From a checkpoint of a small text-conditioned image diffusion model: 5000 steps.
Rows from block 5 of the denoiser of a small text-conditioned image diffusion model, named by matrix and row number. Rows with one number belong to one neuron. Each number is 500 + 25 x the weight over its row's rms, rounded and kept within 0 to 999. All counts start at 0. Numbers have three digits each.
Before each neuron's rows are labels from the 100 images, of 14976 (inputs lightly noised), where the neuron reaches its highest value: "patch colour" is the nearest of a few named colours to the mean colour under the peak. Only what is clearly more common there than usual is listed. The data: regions of photos with short descriptions (Visual Genome).
# fc1: MLP up (model.blocks.5.mlp.fc1.weight, 1152x192), inputs 0-95
# fc2: MLP down (model.blocks.5.mlp.fc2.weight, 192x1152, transposed), outputs 0-95

patch colour: brown
fc1.569:539492512516520527509513516497461517511521519528487474512479520545479508548500500540517552508497485463486526501475512530497484491506490526505495493463540518520445465532503498481474508545526545491484534513494543505520506504503506543498510417513478517502520512510513515525494531498484481476
fc2.569:493465516531502497489467508481543465480479473478522540464536493464532488474499519477489473482466520534522462525517484491500499476495470523507513486552473475469546520481500495507519485465442450489529439496528481512491479518505474444485495549499489472490462457447492488474488466485501499524

patch colour: grey
fc1.490:490479514492513460525509506509530465485527503500508489551467539498565498512511495543469529467465494486525456481490475505495472522509516486426509485494492503533527503489479522508516465504532519504506472477507521483485521538510547536498507538498492494545524521536525507529473483485517488505
fc2.490:493502497489504555486469467474494504507506503488470494466524479477447510519492500458521470505509498469505513525484468470499506483484431476531464528478506529490511481519503521514505499498512473504499510519438494544510480474522445479527489469489539480472518526477477514459511450528480486491

patch colour: white
fc1.317:501491504491533517487463503494523500494458491515519474488517536507498461498513505475492480471507478523508504531483484506543509505490511522539517524503509519529503501534515486544458533447518460465511508515490503492485483467496507495511562480534467504511471555474492482512484523496499485451
fc2.317:494484500555486481530551474482469518510532531509476524515473482475509523500465505518551525536475528482486513497511484490475508507501467478473510477489474462499518499468482519460523471545521549532453471510510492487526538507526508505484463469479516514487515483523477547491519502530502486526

patch colour: cyan
fc1.130:461464481511517543487488482499484539511520478518510484519504460524543531505517476499500478484493464510535561453518471475483526505517487499496426539533506497479507493506454512535475493525513527519466470465511459475504442498514487531515552510452534511498515498494509501500539520526440509527
fc2.130:550536534516513492494493481512497459520448515512528534487534509493468507523468539477498556551489495501509494535450519526520467499487540518483508445514504482496484478486485504477525498525504479519516511522491558554517588460505511499513479490479485475482500491472491477515451490509552506538

patch colour: black
fc1.414:475492472488514459486505465533518500454504513477488534474478506553514511494493527499512526495510444467506483507481535525529465479525493471520490518512455523485494505523507500482520487507514517541452509520460544489538504521477510493487537528488538522454508531453485524475533512486454505485
fc2.414:537509487511481494501497491509534493532502486484499489483505505462497491504536472522530471509521550516460525497533481482480519497514497508506525504514495479496511476506509488521493481486502472501529465496518488518513485511503498512534518476469469503500514489533527526543502477519543468501

patch colour: white
fc1.391:505504510537539488424496520503505511472521484504514471481550490467501492462492487484488474486561472525510550525483544542503520475479535524490458490509506472501497509481526530465507488465475530509537475519480513503490498507498499496497487501550560501506447521464493508463510500518492535482
fc2.391:448449477498443480520527518510442504568516488505476534516468490485518543528502483486492492498461543510511484535507470500481496553489494517466516496489506517487531501539522496501506521501490479503493512493534447483492469457517519492549478470487515485486517446539494458506487516496530434507

patch colour: black
fc1.540:551451530528497490473472515520521505500493491506491506458542497488478432481489465522483524516513480492463527537525491486535472477466500539502511529462498509494508517527493520490510472488494533501518502516485524484480516507443519477477512518542525486506479513526494496503466520502506517502
fc2.540:471545487477510554454529495513483531502521500481537464547476476465510523465529522492462478487485488474517465520490510512489496518496498464505489457496500486529525491477485521504530524503481460535509506489489485504502501491522513498542477495498468473506510444496537495488496499526501506508

patch colour: brown
fc1.210:487458498495524472519492498508514498513474509517457501543527521501516522462517491504483542492559457476524489506497499531528526490522478525502501527469503488525501489501476517499504471448522477498522477533491449461519535528494510535443495452524481487557464513514512483479476484506495508477
fc2.210:538515496508505519477513505497508485492519463468499478445527467536471492538509505492498470474455528536455470487498488508451503522492492460483490478498512525456488518484527492501493512550467537495473526493507546502494495458500467479545486541508497508459564492488469529513489518497506483528

patch colour: brown; black
fc1.713:482510527488507502510536480485510484478496515535501506517536519469475525505483460502507520527515520493493483514533492525507538510477499481524554453530492527489530463513490515478478512541459503468484496512500520507486496509495499517498456474505493504528545557501453520493487529504495458468
fc2.713:515460491526506463487447501514497508530485488458490479480478495544514508516544521513490476502497494532512507490451492484509446513502478524468479556490523466515446533484501494517514511459533501529532482474492505490498532487509474502505500485542505505474449459512537481495526459500505509517

patch colour: brown
fc1.524:517464484510531503519492491498508493546515531549498512528515452520532490475511501520536516492539487443487459486546475481520524488544502507468542509437476496511450527538504510460489485488495503484505507453519465483518537508512476493503533472470490461500488531486488478553490475482476472514
fc2.524:497509527510508509486474470498500500479487458469507489476484506503486485510509527431494484525463516534487528478505559507505507519509518454501519496559506523470550478471513481558539512531516514503522467524508531515474458460463491492477491506522509522481512494467544488497524484511509546492

patch colour: grey
fc1.562:462514508513555495445464472455536492503477525507506491533491531484461493494534497548505494551529510493464492493548463520510454504487507525553501488515527483482539499523527483490448502498516498488502493457463508487504486454509504505527484510478564463514507505538490521504486510520512505505
fc2.562:518484508503443492527549520503482509483530483489490513473506480493509499508471494451485508477498491504558505497453549480522538499515487466464494506482464537530451480482465501494551501473489491500521500522545537520492524558481486513442495495527455562481501498465505484479501520483489498504

patch colour: black; white
fc1.745:488450514520501493443519511504493479532511493510501505467496520496470544489498506521471500507525506555525519560511533531509507482494550526500480553483554503525517516517566489468485486476501539503499512478501510527536503490526505472515508497532556527519455491446483488497486522500532500508
fc2.745:496476502511509507493512527494492504559497478473506505472486476485473535525466480519482511495509543521529509533543506531511528556479538515493494505489484506512545491534539508502515495493491537500502520460521497513513470434543510526497480468515543528516475536514528496470505530479541493482

patch colour: brown
fc1.679:491508520465461471525513494538554491541480515479514441475464528503529524505469483494521503510500456480519454509457502493508500526455498446513519508530543494527526553551488481516476494488460517498497516510544518501484489518475516539541485460459471481482493474508508506505517476464518523488
fc2.679:520485492483520498526500525523496483497523544540497506470535474520475469459513515512450507469488503488510538491492532526485521499528490532477510489497522465490469489540546524464514552511530488489549478512428489507552516484481538463455469463487532508456522538520483460487500491495496479521

patch colour: black
fc1.276:512488524510531478510558461514541497500534491519480534548466482543493491527504435517533502510462511448483466472521503469491507491542521505504503465485483457509474488519508497478523510482491509489445491480488487472507509550465508490479540490473493455487504480454509511515489506519447458484
fc2.276:508506462515495519482466506497467514502484453483523443496537529489509508488501517463503491471553484542517486493476485524491482516488480501457502509535501543491545506449494469504510513503516490533496486495513496517509471433545512525535458532489492503510530531513521523505547499510508518467

patch colour: pink
fc1.430:538476496493531482517461478459519458491475488465523494522484531517494472458458511502488479516531489450486525439502540508469472481496472509538488498501497482501470471499509492493511483533494471521528482475468534517522486441491544521503495470553496512519503494507515489484445491510518504451
fc2.430:465527491526497494488526503553492537489505480536481471502510479507504514561527492500504533472478511534523489561486487491517506510502542484498499482511498517485541519498508518489486520467542556480461532523502481508475499546507469474497495523432516488487473498489477528552530523449489510531

patch colour: black
fc1.371:444459508524514500482507482508494468533442490537493539451494509498487520551479482524514487511508524540490520499512517503481541480519534505484495550485521478491520509553502477523479498485483511510484485477536500525509506509488495491469478482486529505482459564448476503475498501518517508505
fc2.371:513490490490532519517522481489491490568543512490501528496483507508494543483445481532528517520459516504533494529503499553471503530507509506536523494509538510494495491510522508484500514523504506493479548466500469456528463488515506523527514467522492496509475493533491465482505504510505485521

patch colour: brown
fc1.626:526478504516511498530533513476498461487475505520566499487470505518503521524507545491516524507527480518477549497503480508489485488518493502478515506526538516501500497525523492550489509496514504433497514520510492499532496536552463533470468525511485504532482546484514522484481550514530521503
fc2.626:485478487474501538496478511510521501490549478455506468489497503520528490485515477484472468500472498507537484502458541527490526520473494475512475490497511495487505484444513494471508501491504500540496485517541518478483489498491534471562540509512512503472543450524525477515527490434506511535

patch colour: cyan
fc1.14:520515474485519498492443444530541500461500512467468511492451515488526481567502493504461490476506474485504458468486480526515456459451462506474538505475499539508521460522571481545476476515508514523508501497530500484501474494528514541525479520506498515546487488542505509517475491467522516511
fc2.14:485453527507494529498512556499446462533504499512497492505517505548465508431525504492509527521497535491516517511529494456498534520525524512517477479525539506517508523488467523444523468477492483467495520508450470515487498547489501455491533446488480476465509513487485495493543483526489459492

patch colour: cyan
fc1.250:507497470528525499503506468522546504522496514482518526504480496502527552477523497498489515485466476461487449466504512494541491455496462490508480503530518497453488506488551480476501490499507497452486503494556529476512500516510535476516484508493469526504467472497510493537514487494495461501
fc2.250:505544478500471516471465470474503534453532483470491504469496445538465504495494516515524503485523493510513535473471530482466498480496543483514467512448480474478510526512524517532470511527467521499531467488500475479502472530492469498454494503446521490530530522471486511496520491467464561524

patch colour: black
fc1.106:505474517547527503476494495506488502510503489527492527469512491503507507518519483505460498503510474499534530530521510552445482495492515495503491456484537484527532477458512441513493536467524525471459541447554489531491502550471521471474466506537489483485478523482507549475478485529526510516
fc2.106:454521514479501476527528482464504502524483514447460518498494497491511534538475517530488485499483506506487471548540471503558517495501552484513510509488530547510502499521506501501518480521503539533496528468496514484510471494521473535497497503489543508507496506519500465499490499500520503527

patch colour: white
fc1.462:467499523496518527457517482466480491464502516495480528487566482499489517498463491471522509484555497491516496469523465515485488467478545507439524555515469502555530497502513499493460510514512527498480494500500524497504477531432507539485500500543485498509488509530511508546521513484499523467
fc2.462:531507473491472478534473468535518508528488480485523493491426529529516491546571511525493484523474486506487508524484498487508506531507439511527489493473517496457477495499494515488519498481510471494528510518512497500490516456563497459502488512485504483487496473470522491457468480511506487536

patch colour: orange
fc1.461:472503492472504494478493491486447502535478535521509483490523495505522502524534495505538464495490526479470556453465475508518473499525491518457519508486527493472465487522507511551523488540536512524521459484469485495530526462491443494472497521469522517512511546471526485469496488491498500546
fc2.461:528498515543487498534503520478503506475512477492514531505514482505510515483470471526483525508503482504505466521528499482473531482492486490541474518553499500495518513478506523447490484483482520492508524496482496510498531549550543516530480512510494474474500490526474508542508511501509504449

patch colour: white; pink
fc1.74:502482495486514510502554509467483498468508498540488492533434490472495529478479479494443490468482473568529500461517521486473504526539514493476499499494497449512495518482492529478538495509447472524539517469518471506481518499496516470530513456460476492547512483503511488467535535488503519493
fc2.74:515498482481533526491503470499530506483495530484516512539535464526528515512499493533475492486503510462493480476513528556455526515463489511485456457471492543486509494501536462505507505495514507505461509532497526453507526570521496524496514509515480469464464492491529472484501467501488509481

patch colour: red
fc1.57:479484479489513461535465540487511454546532537483500556465524536506486543481543505521468471466516482458531490518490497508501494482487508508474477483505519456500488491525522525482480531532523502497513494473470459530525503513470523513492496460482513486489497500534515497501483496500493505531
fc2.57:502476517530506530458525482504495510467516459458505499541466491495493535511471491466511534503472501543454527516522523469538528486520507531508537495509515563488541504473506472524510462480499516502486500489511509496465476501527482516463502522529517498535537509446493481486457500490513505472

patch colour: black
fc1.324:533511494514475462516507496484518486513530492510545486516484497503480541516495499535499482491523525508509507510496495494465462530498438510494503513510482494491487507515488526492510511493486497485486496478529468490543509522459437551498504548496487495505491508525511486492567523481529472505
fc2.324:490486520513496516472485510510496575513505460516483483509504481518537467506509533490521517486511478515532522493504495509467525496499520493494513501485517529505495484456552470525537511520551470532521491530487564494498499512520560463512435468509518529460500530467492481507437461479470514479

patch colour: orange
fc1.739:538477504462505562499459542524536496560481498507482507499498482533494494487535517496508460551501530488501481451491491497487516452553504489467499497482517498489515497522503527516471509563472506531486506505513477523533482528505498478486554533465519470509507491508516458485514478468511473471
fc2.739:461487529525483455532542494531475516471474473502495499501494508482500491473464456495490503460478469515467468516513473491510469540474506505465473518535471510471509497526500504507531481485524501498529488514482499482467523454492527546511461454503530506512512497499509473530490491524470479483

patch colour: brown
fc1.712:438510497507502530480505507478515472462488495506515507545495483533488504469488503467493508521528542477508472532456513471510473532499456499440497511483497487506445517518445503504492474512499550485498481517529526506477484521476541534469485510497519506523528516492497469510490500479481515484
fc2.712:556495522518490474516504485511507499526491502486512501461500529501536498518486483531508511500470443521490518470528447527491501467496500524554484493534504498522531472481553481513495519496522446515533505487481502500495508474503463464523509475507513490472466479525526515485502524521489478540

patch colour: pink
fc1.173:496483528486556499529508488487521505465528452526518501504490498486502521498516503520433487518526460542516510514486506483521474493459508502467456493496577514528449508471510512470523485480478496512480510531486503485472532447491488525544492472521531542521505466477539499505498523479478484459
fc2.173:506505486494463487494497504538513495544480546480513490488413513470457493512499487465532465499502523495473479521478485535488515494490512475506521480504465476482500492508493511554454528527496538491523458520480510510527472551495491518478502547510500522474511477487439498495530452514542482498

patch colour: white
fc1.749:486455491517532525483473522521508442520468484483474498460453485502518474492522476500539469476500470563461476498483517518520511479492530533480514500493520500527562478496499449492501508505504502477471495557490490501459502523520526497537471494538481508526450505509484532472478467438508504475
fc2.749:477543462507449479531496458485504497484473522475516476519461501522496511491489521512484539550457483485533514495523504464459517502482509450491486514481493474509461501502522474544522491513526496531544504459517498504520506481487493493466508480472466456505483500534541507523505524526536445510

patch colour: orange
fc1.425:471509493498508500491510483492539474531539500481556497519472441487542486481506488506470490507498549495514510500497531505506470481555503468487550484486501539478447482531475510516477455525468513471492491535489493506489521515492502490504490517508494466492463479491503492508512503471497443506
fc2.425:542495510492486494493515501506499468491479475492440503484492525505463470488480506526548451503471459489516469498511467436560496488422462493476457508497488487534558515493512511463518491500502516522532524495527530481507507508539502539545482484478533532493500527524460537476511522528537518511

patch colour: pink
fc1.643:490496479508515527510517488465507481511503469484518509504493461552523508482441476520502476512500486455513484508496481486479499470524515475505526492494488510471506472534504488504515488515481501526496465508527468535486497511420515528500500468477478492511506502491465504502442473483502482498
fc2.643:481542511507515484488493543518493468494480495540495531521523524505504468450531485507510504489546487507519520506462472509513483544494492496505541544490530520517455527477498541471488517535533544508488497519491504470481491493531476491479539527506515515509494520522493524492522517471519506530

patch colour: orange
fc1.81:512486554490440501484515526485473461457496503488482491499522516508500493554486490459456494512533514530503520506450523494476518503539496512447477494468477502537517503522477455523531536527488471485504510513502489514518495495518465547476468479522554457539487514516529498489524492465535485493
fc2.81:477521473517539498512479476509529533545481517511514514498459492507514507473521506531554519508495485457541507488547457505516477497448475520514478499528553493483497482485519546463461447516527513515479507481500509471483477488489515477517500515476449521469489512477483526514475532536460526528

patch colour: pink
fc1.424:519476473486522479543462536503464496463539519509547468480502505494527486489537484512520532472532507514519512513502507557516507505451488500479491547487546522475556524506544503500523507513497508533534493536513467487501477474501526522535479523503513561465516495550498479533531491476507525500
fc2.424:500518497528468509500477459478484498490472475463495506539488469498541471490477532504536490529507482483505488441552512471478499500546511481513480454467534483485453488486505492510505519516436505487500518445505510541512490499473480522502527504508480524484510503532497496530464538526531490558

patch colour: brown
fc1.387:480456480505511508509507489445532490513477522504529487503481467527441521551529535530495522536479476452488515492488523488516491504482491464517549512551521511518518523515523497517482505490501540481478507551503475531508521525508465556513487527492509458483501511483531502521524482489517460527
fc2.387:519495483525538448520493497540497480467528447495519465501495525484557497501487468459458492505526480556542535525507485493478497449525523554494477483494498489480496456522493476483528474503524495524481469485485515457508512481472526460474488508497495509494498481508477480492438512502515485457

patch colour: grey
fc1.575:475487533466568511522523522490487558508523474513507501536474495509496516511472503509426458510461491470500495554480496498521485524506495474482480499532480448512478516493476528488471489513503543470476503516514518510469496527534548496506499545541494540483508490477485492483552515506517492540
fc2.575:488501511483448508472525504490527486467521500509481501523464506491516487551485485483506550467536493514515478471483498475495537491488489496527468503520486524488513495475492517478502506501513460486485477477497487493513491507513512526477528495506510475497500512499492474471508524528495524479

patch colour: pink
fc1.415:472530478479503493495459545483512467482517518495505473527472569505488502482533497533543521489559486541456556536499509513470482527496489464497465515500492479482463500512530485451461529479501546512505464492481483489498514491486457536477531476498528471474507497497474461476485482500465496502
fc2.415:505470538513517503498543460510482525505446486508483522474501466484495481492486511476457502475447521456545468493505471447532536491489521531503523502519497528522556503520490558534531484526503488493512512533496486531537496499505507479514439523525479517481472500477508538523503492473523509489

patch colour: pink
fc1.36:500473481538506506532505492466494523557481521501440504454506503497459503501517534499504546519507537481466504519534467511474456501454450480529511483461500499512506499475432516508508521537454495491524497486498458452497515508493478483472472501525524508497495503478487481498457469520495480490
fc2.36:507516517464474525487512487478550441477520485524532508500537502483494494467485479474495501481506508484530521499486491518475491493472502521505505475501538483483470484485530489515531496524497456514513511472476543514490513507512481476468498508555505502492471483561501545545551498468498509523

patch colour: black
fc1.405:507509527541548517513488501478514468525501532517488463476500518553514508510508512451487550485497499491519511474495485489516486491493503514489485511505502458474468502521529502496463497544506495506477539527506501521509519458504482522529499421507516541501502472543540525444515455470521508482
fc2.405:482484502474446492498524501502472504471492460478524545530476491450510484489480492513511453486505504521489501526516508506504511516496491483520509492491514532528532465476471477500536550483515509499531462498495526475499463537514501502458486563521470466484486556461482464529495530537455497517

patch colour: grey
fc1.327:495469471480507473526479491512500475464492533464485491547524526491491498520524538477525536467494508469489474491481474458534548482502478469508480482500509469496534509507518518514524480480506515514543490480459520469497505521519508544489431516552494546509488535542456512478481511517540476519
fc2.327:510533518526516501495507517491498533499466459507507518432495502506516508478461464507469490541502488527510520498501522533463444518502537535507484505493491522522455492477458499498483513537537483496467528516538518542485509489450498461495563485459513468486489486490540513506523494474444523465

patch colour: brown
fc1.438:513484538512468479522486564461511497484520504506525489504540491495463507530508522478505468517534501544502493526512525496562495472510478501502479470508505478533516513499521499497469492520464470475510513531462502484503526520494498524509544494549531548504470477481513482528485513502508514472
fc2.438:488499483485516521497524475561495515504472496502478466492454485502527496488514475545493540493492516470522538488487484496483481531476520515502489547486482521482496501511464522503500515489573557506488484490529478501527465464494479479488469507477495456504501514492495526503507489459479482488

patch colour: grey
fc1.570:522503464490529512503463477519481529523484509536527481539483443490496469502518496509568452490507527489520491454507477498490485480496479526491488462531467455477481497479469477489540476480520512529479515522499464489540484534497546537450519490503509482553529464470488508515497515485507468497
fc2.570:478500520516454486513495532505478506461501509502470476504518527496579557492473525493471558496509493514530504536476492512538503489508508504497518526475533531499507520517501520499475504561488500490519500501515490498493486478488485492557495517479468500468471535524518487511483483497475521500

patch colour: grey
fc1.686:472497515492541481505497512526503513504478513512524531501502496483527490505550465500530523512508488496463477513510512516542522454495492507530555494484532491523563525472509518486550483513474465497509468482530522501494493533476548465508539516504527541485476521529506531534509514503500512506
fc2.686:512468469489520536494492531489538508477515461471494465519511537509544524496466549495474520520448517472506558502487508476509482521512517488475424503471487534538476478471488502519503500440516505514490508529501490537511492489504457497483478485515500488502489477479470439473520510456456502485

patch colour: green
fc1.724:481522509553533508504478437491526507521500514506502516493485505524563499515501450544526511494464477511506513443458462489488494510555484488494487511502501545461509447502441491508468510523475480519513526516490489479512503484490514508498542487511498512508543482540491470493521512480459523458
fc2.724:513477498478483456520526541497486516496465507505475501462485491505445479436497536473446523533555535484495479548512504473485523507440539485522484488507507467526482554482545496478540480486526500492503464512485505508468505509518509500489468482477487518456486462481469509493525495517518539541

patch colour: pink
fc1.448:516501505530487527523487478491485510494472447507491479496451500495519476472522484504461493463497503488496521533502435515481453473508513498509509470475559487539518488559506429467484488515510476514531515469482505503496488503527575518492525520511482504510496472491545511480488515514443526499
fc2.448:427489523490501481504503509494530443519464496524519501517496522492515479496494516474536522507559468499526503486512503510541537472456525528474502536529477505540475500480499523515477490492547511492482538501520489478498513455508504524538510477555541503464463536519476509528484488477470482498

patch colour: brown
fc1.471:463512515496498473514504499484511514489491469552538506538449530506483507528506496519514510468478497484496491501469496505503555460497512481508470455528545488492520487482528505465426496533507452502483506504525497509491484505521529523473493523508529519473538538459451494519514499489525540486
fc2.471:550477508493493498491545506496447512494532506464478510502546454484499446503498524476457507538514508493548515486508501522519463535473457504490503510481463489515456491461498522506488466506498477506496495488479500495501562508501470492505475535450461478503500465515550469508499497509510504501

patch colour: red
fc1.275:520470515514531499527504467425490473546519536495501506472468507544514548444510501482513558503473471442487461503499487472515527510519525472514525522503522509472512526488435483496539541503501501511518509467523500522487520473471520475513533491482466498505476511478490533525534509501502462516
fc2.275:491516442486527495481519548575495508471478513531462486507509496465503471515525484458498458515508512497521522486465538550450482503449497489491488432508499510486509481499529481509530466500465515526506481480470499496504467515532509498480458496467511489517478477519499465492458495536507497463

patch colour: green
fc1.30:484471489483492483490459512490491528452545494462487455493448515452494522568512523517505487484502534511504493507542520501475492495474486502518468495473499503543521485462514536479467480526464482525551506507482549510496439513522443479528497484483528554476518522475539488495471461455523508494
fc2.30:516513502535509508524538485488500480522471510535498536456499499543509490463509491494495544494502472477517549514500481462535541508520510519464507488528477500495483481533507490513507501497542528453454503516508473491521537480465539529481493551518492475489461494542465513508518515535477474505

patch colour: white
fc1.690:495496503474524516495501471495482488496459508498485491508528520525514469495506498538462549514531504457522492529470516560531538485476458460524506461505529514498545489453455499441483524552490501494529524524508536518508463508505479505517436484519501521479443505538466513513465511477483507493
fc2.690:525496492555465483528511523494507490508508488494512512494490499466500518507496524487531447522483503536477508477503468438456458492504521551482470536503481464505456494523543473544519476464525477489463473484490482449503563494518521484461556511487507493546544495476527487469518549531530491521

patch colour: grey
fc1.196:510479513481493475460553502496500514487522507498533481518466498460496471517486440530485497505525480502551488492460482516489500508460456514491506493548526527518515508472525498504483488520502507489509462523466501491480532548465495522492500524498522523542531469491512489500509465498463491530
fc2.196:494494479517539518522453497470520509510465481507466519489540509541501531518511568511520506458507521484453559533499522459538513506529514501513488489482494512492471527486491499499503486505491529471461546516521506520501468465538502492521501482532491497490486522523467507515503539508532489486

patch colour: brown
fc1.592:530474484479458478446493504501495511510517525482512491466539518497509478490515494510483523484525534468497503497480469477481511504469473444485509484472488509456485468482519501549487488514499480498473476504494474514500513500480468527517545541487545477507527518523505501484472486520516497508
fc2.592:522512463524533534530498498508532481439493471551488467552473488514500520537507525481535479539502434510532496484534524495498527465503482510539466506563502475521511501482506467450515481533494542499519510480512548484490483508483530502463471475486490483502492484504492545515521483497497512484

patch colour: pink
fc1.362:504485532528501501491488514438495473506475510522545485520500491514501493503527489477504514564537490535490479497536471503542474551464497493513530477491494476495517509488530507474476495516499508480521496490505531545526488495508504501455479520555494525461574521476484540519520502491539492503
fc2.362:473455450471514486532512476530504529492499496468477522477497528483521491487470522502504507458490506473519530514464532516490513459490483534470482489520498525501503487502487497511493478498492517489487478502496467473448520477509500506538494463471510478517432480556535454488480497518458512494

patch colour: red
fc1.427:463511503503535514473510527484523525544472535490483566472512502504480503464514481461507517492482479459537521516484484495529485507524506496522513505485524491505490512524446479505520518492521469501510517455483494489520500536505520503558547472452516498515523516513519523492553511509495509516
fc2.427:546478526538476510522461458493487453516503495516514484498493541526526491540541516553476526505517492525522518457534544500509540532489538521467490497514506502474480492485505512468505465525492545486562517515467489555513515467488493544469450512493498496503468515510513508470495507504482493461

patch colour: pink
fc1.502:498527494497522499498496477533521474473493492525521554536550500531526511516494483486488458502488518472516550489514488441547455537541517489465491502518489451460511496505521507517504505515487488490485491489466448518546524455506528455512542478496543493487497488496534517500553500534481485487
fc2.502:538479524541512475481503464511483495465504519508522516508513529499556496493569479531496546504470459511504500513494550501497557507529489465544475518488479551501491457505459491531525499476506506510501523502490495490507458487462492500451455490468516510479506500485523479493452497495504504481

patch colour: green
fc1.73:554499501489478504486503525448508482508505513467505508523469462499473504481509484520529479525497493525492535452485486522512464488540498491465513563485523518478517507486517468501476518506514557509447495539521498442492434528498450481515534530485516519468474479501519482461527495470475543453
fc2.73:479503479531503493473521461507505516475526507497515503475456483501499517538484513500500497466470481484495499496480497508506464486479455483505482530538464510486477464514501514517475461517495453520500508506489532569537488528545535486457531494456545543479513483477520486544500536487486520499

patch colour: red; orange
fc1.356:535515504549514479507521484449500482510482520530490515480515538521508502521513479517482555528515504499505521488522502504489473469487519520520519464496506477521485495488526520481469464508483517504524522561461556513515498501445457523499491486523511513475510507530488510497496490526490495478
fc2.356:474481488471482524500492534548495538479502477475494475502459471471491499487483523515530442493507490490495494517478505477500523526505508497466470505518517518501516502490471492507522536492512479496484467453527446477478495534548551473485486519499473510498516527483508469513487520471506523539

patch colour: red
fc1.6:534481520485490508522496502517502476521514495498501539488497490550497506477509473536526490519478515468527466480533482443465478508513526492504529505453451489483517494529480482487479475506494515517458481445519493510514502512502477514470564481457462458514510536477488493492497472532502483497
fc2.6:473509508501529506500490514508460534470490488506496486516496510514439503488474534477546488469470481519421488492512530521477491503546527496485540481491503523482513501483550486497529505488471460489500517545470476514513496509529534516518465505465513508512477516499480487569488470516494489550

patch colour: pink
fc1.384:489493513494498488516542479517488556477506502482486477496503512462465480537491431532502522467479497524487501458501490490476509448429477484490505493500486525506500477488473539524500504511503469486484447538516523518527547501447516495463532475502475502496516524423492532497477497530476550463
fc2.384:496507458499510503487482506475540491532485504512515510546475476530521541496493541474530456498498492500543476518484484494513506548518486469507490520504534486505500497538535488481488491506501503510470512470469478472513461476594511507519453529496523491533477469523492478495502528508511514498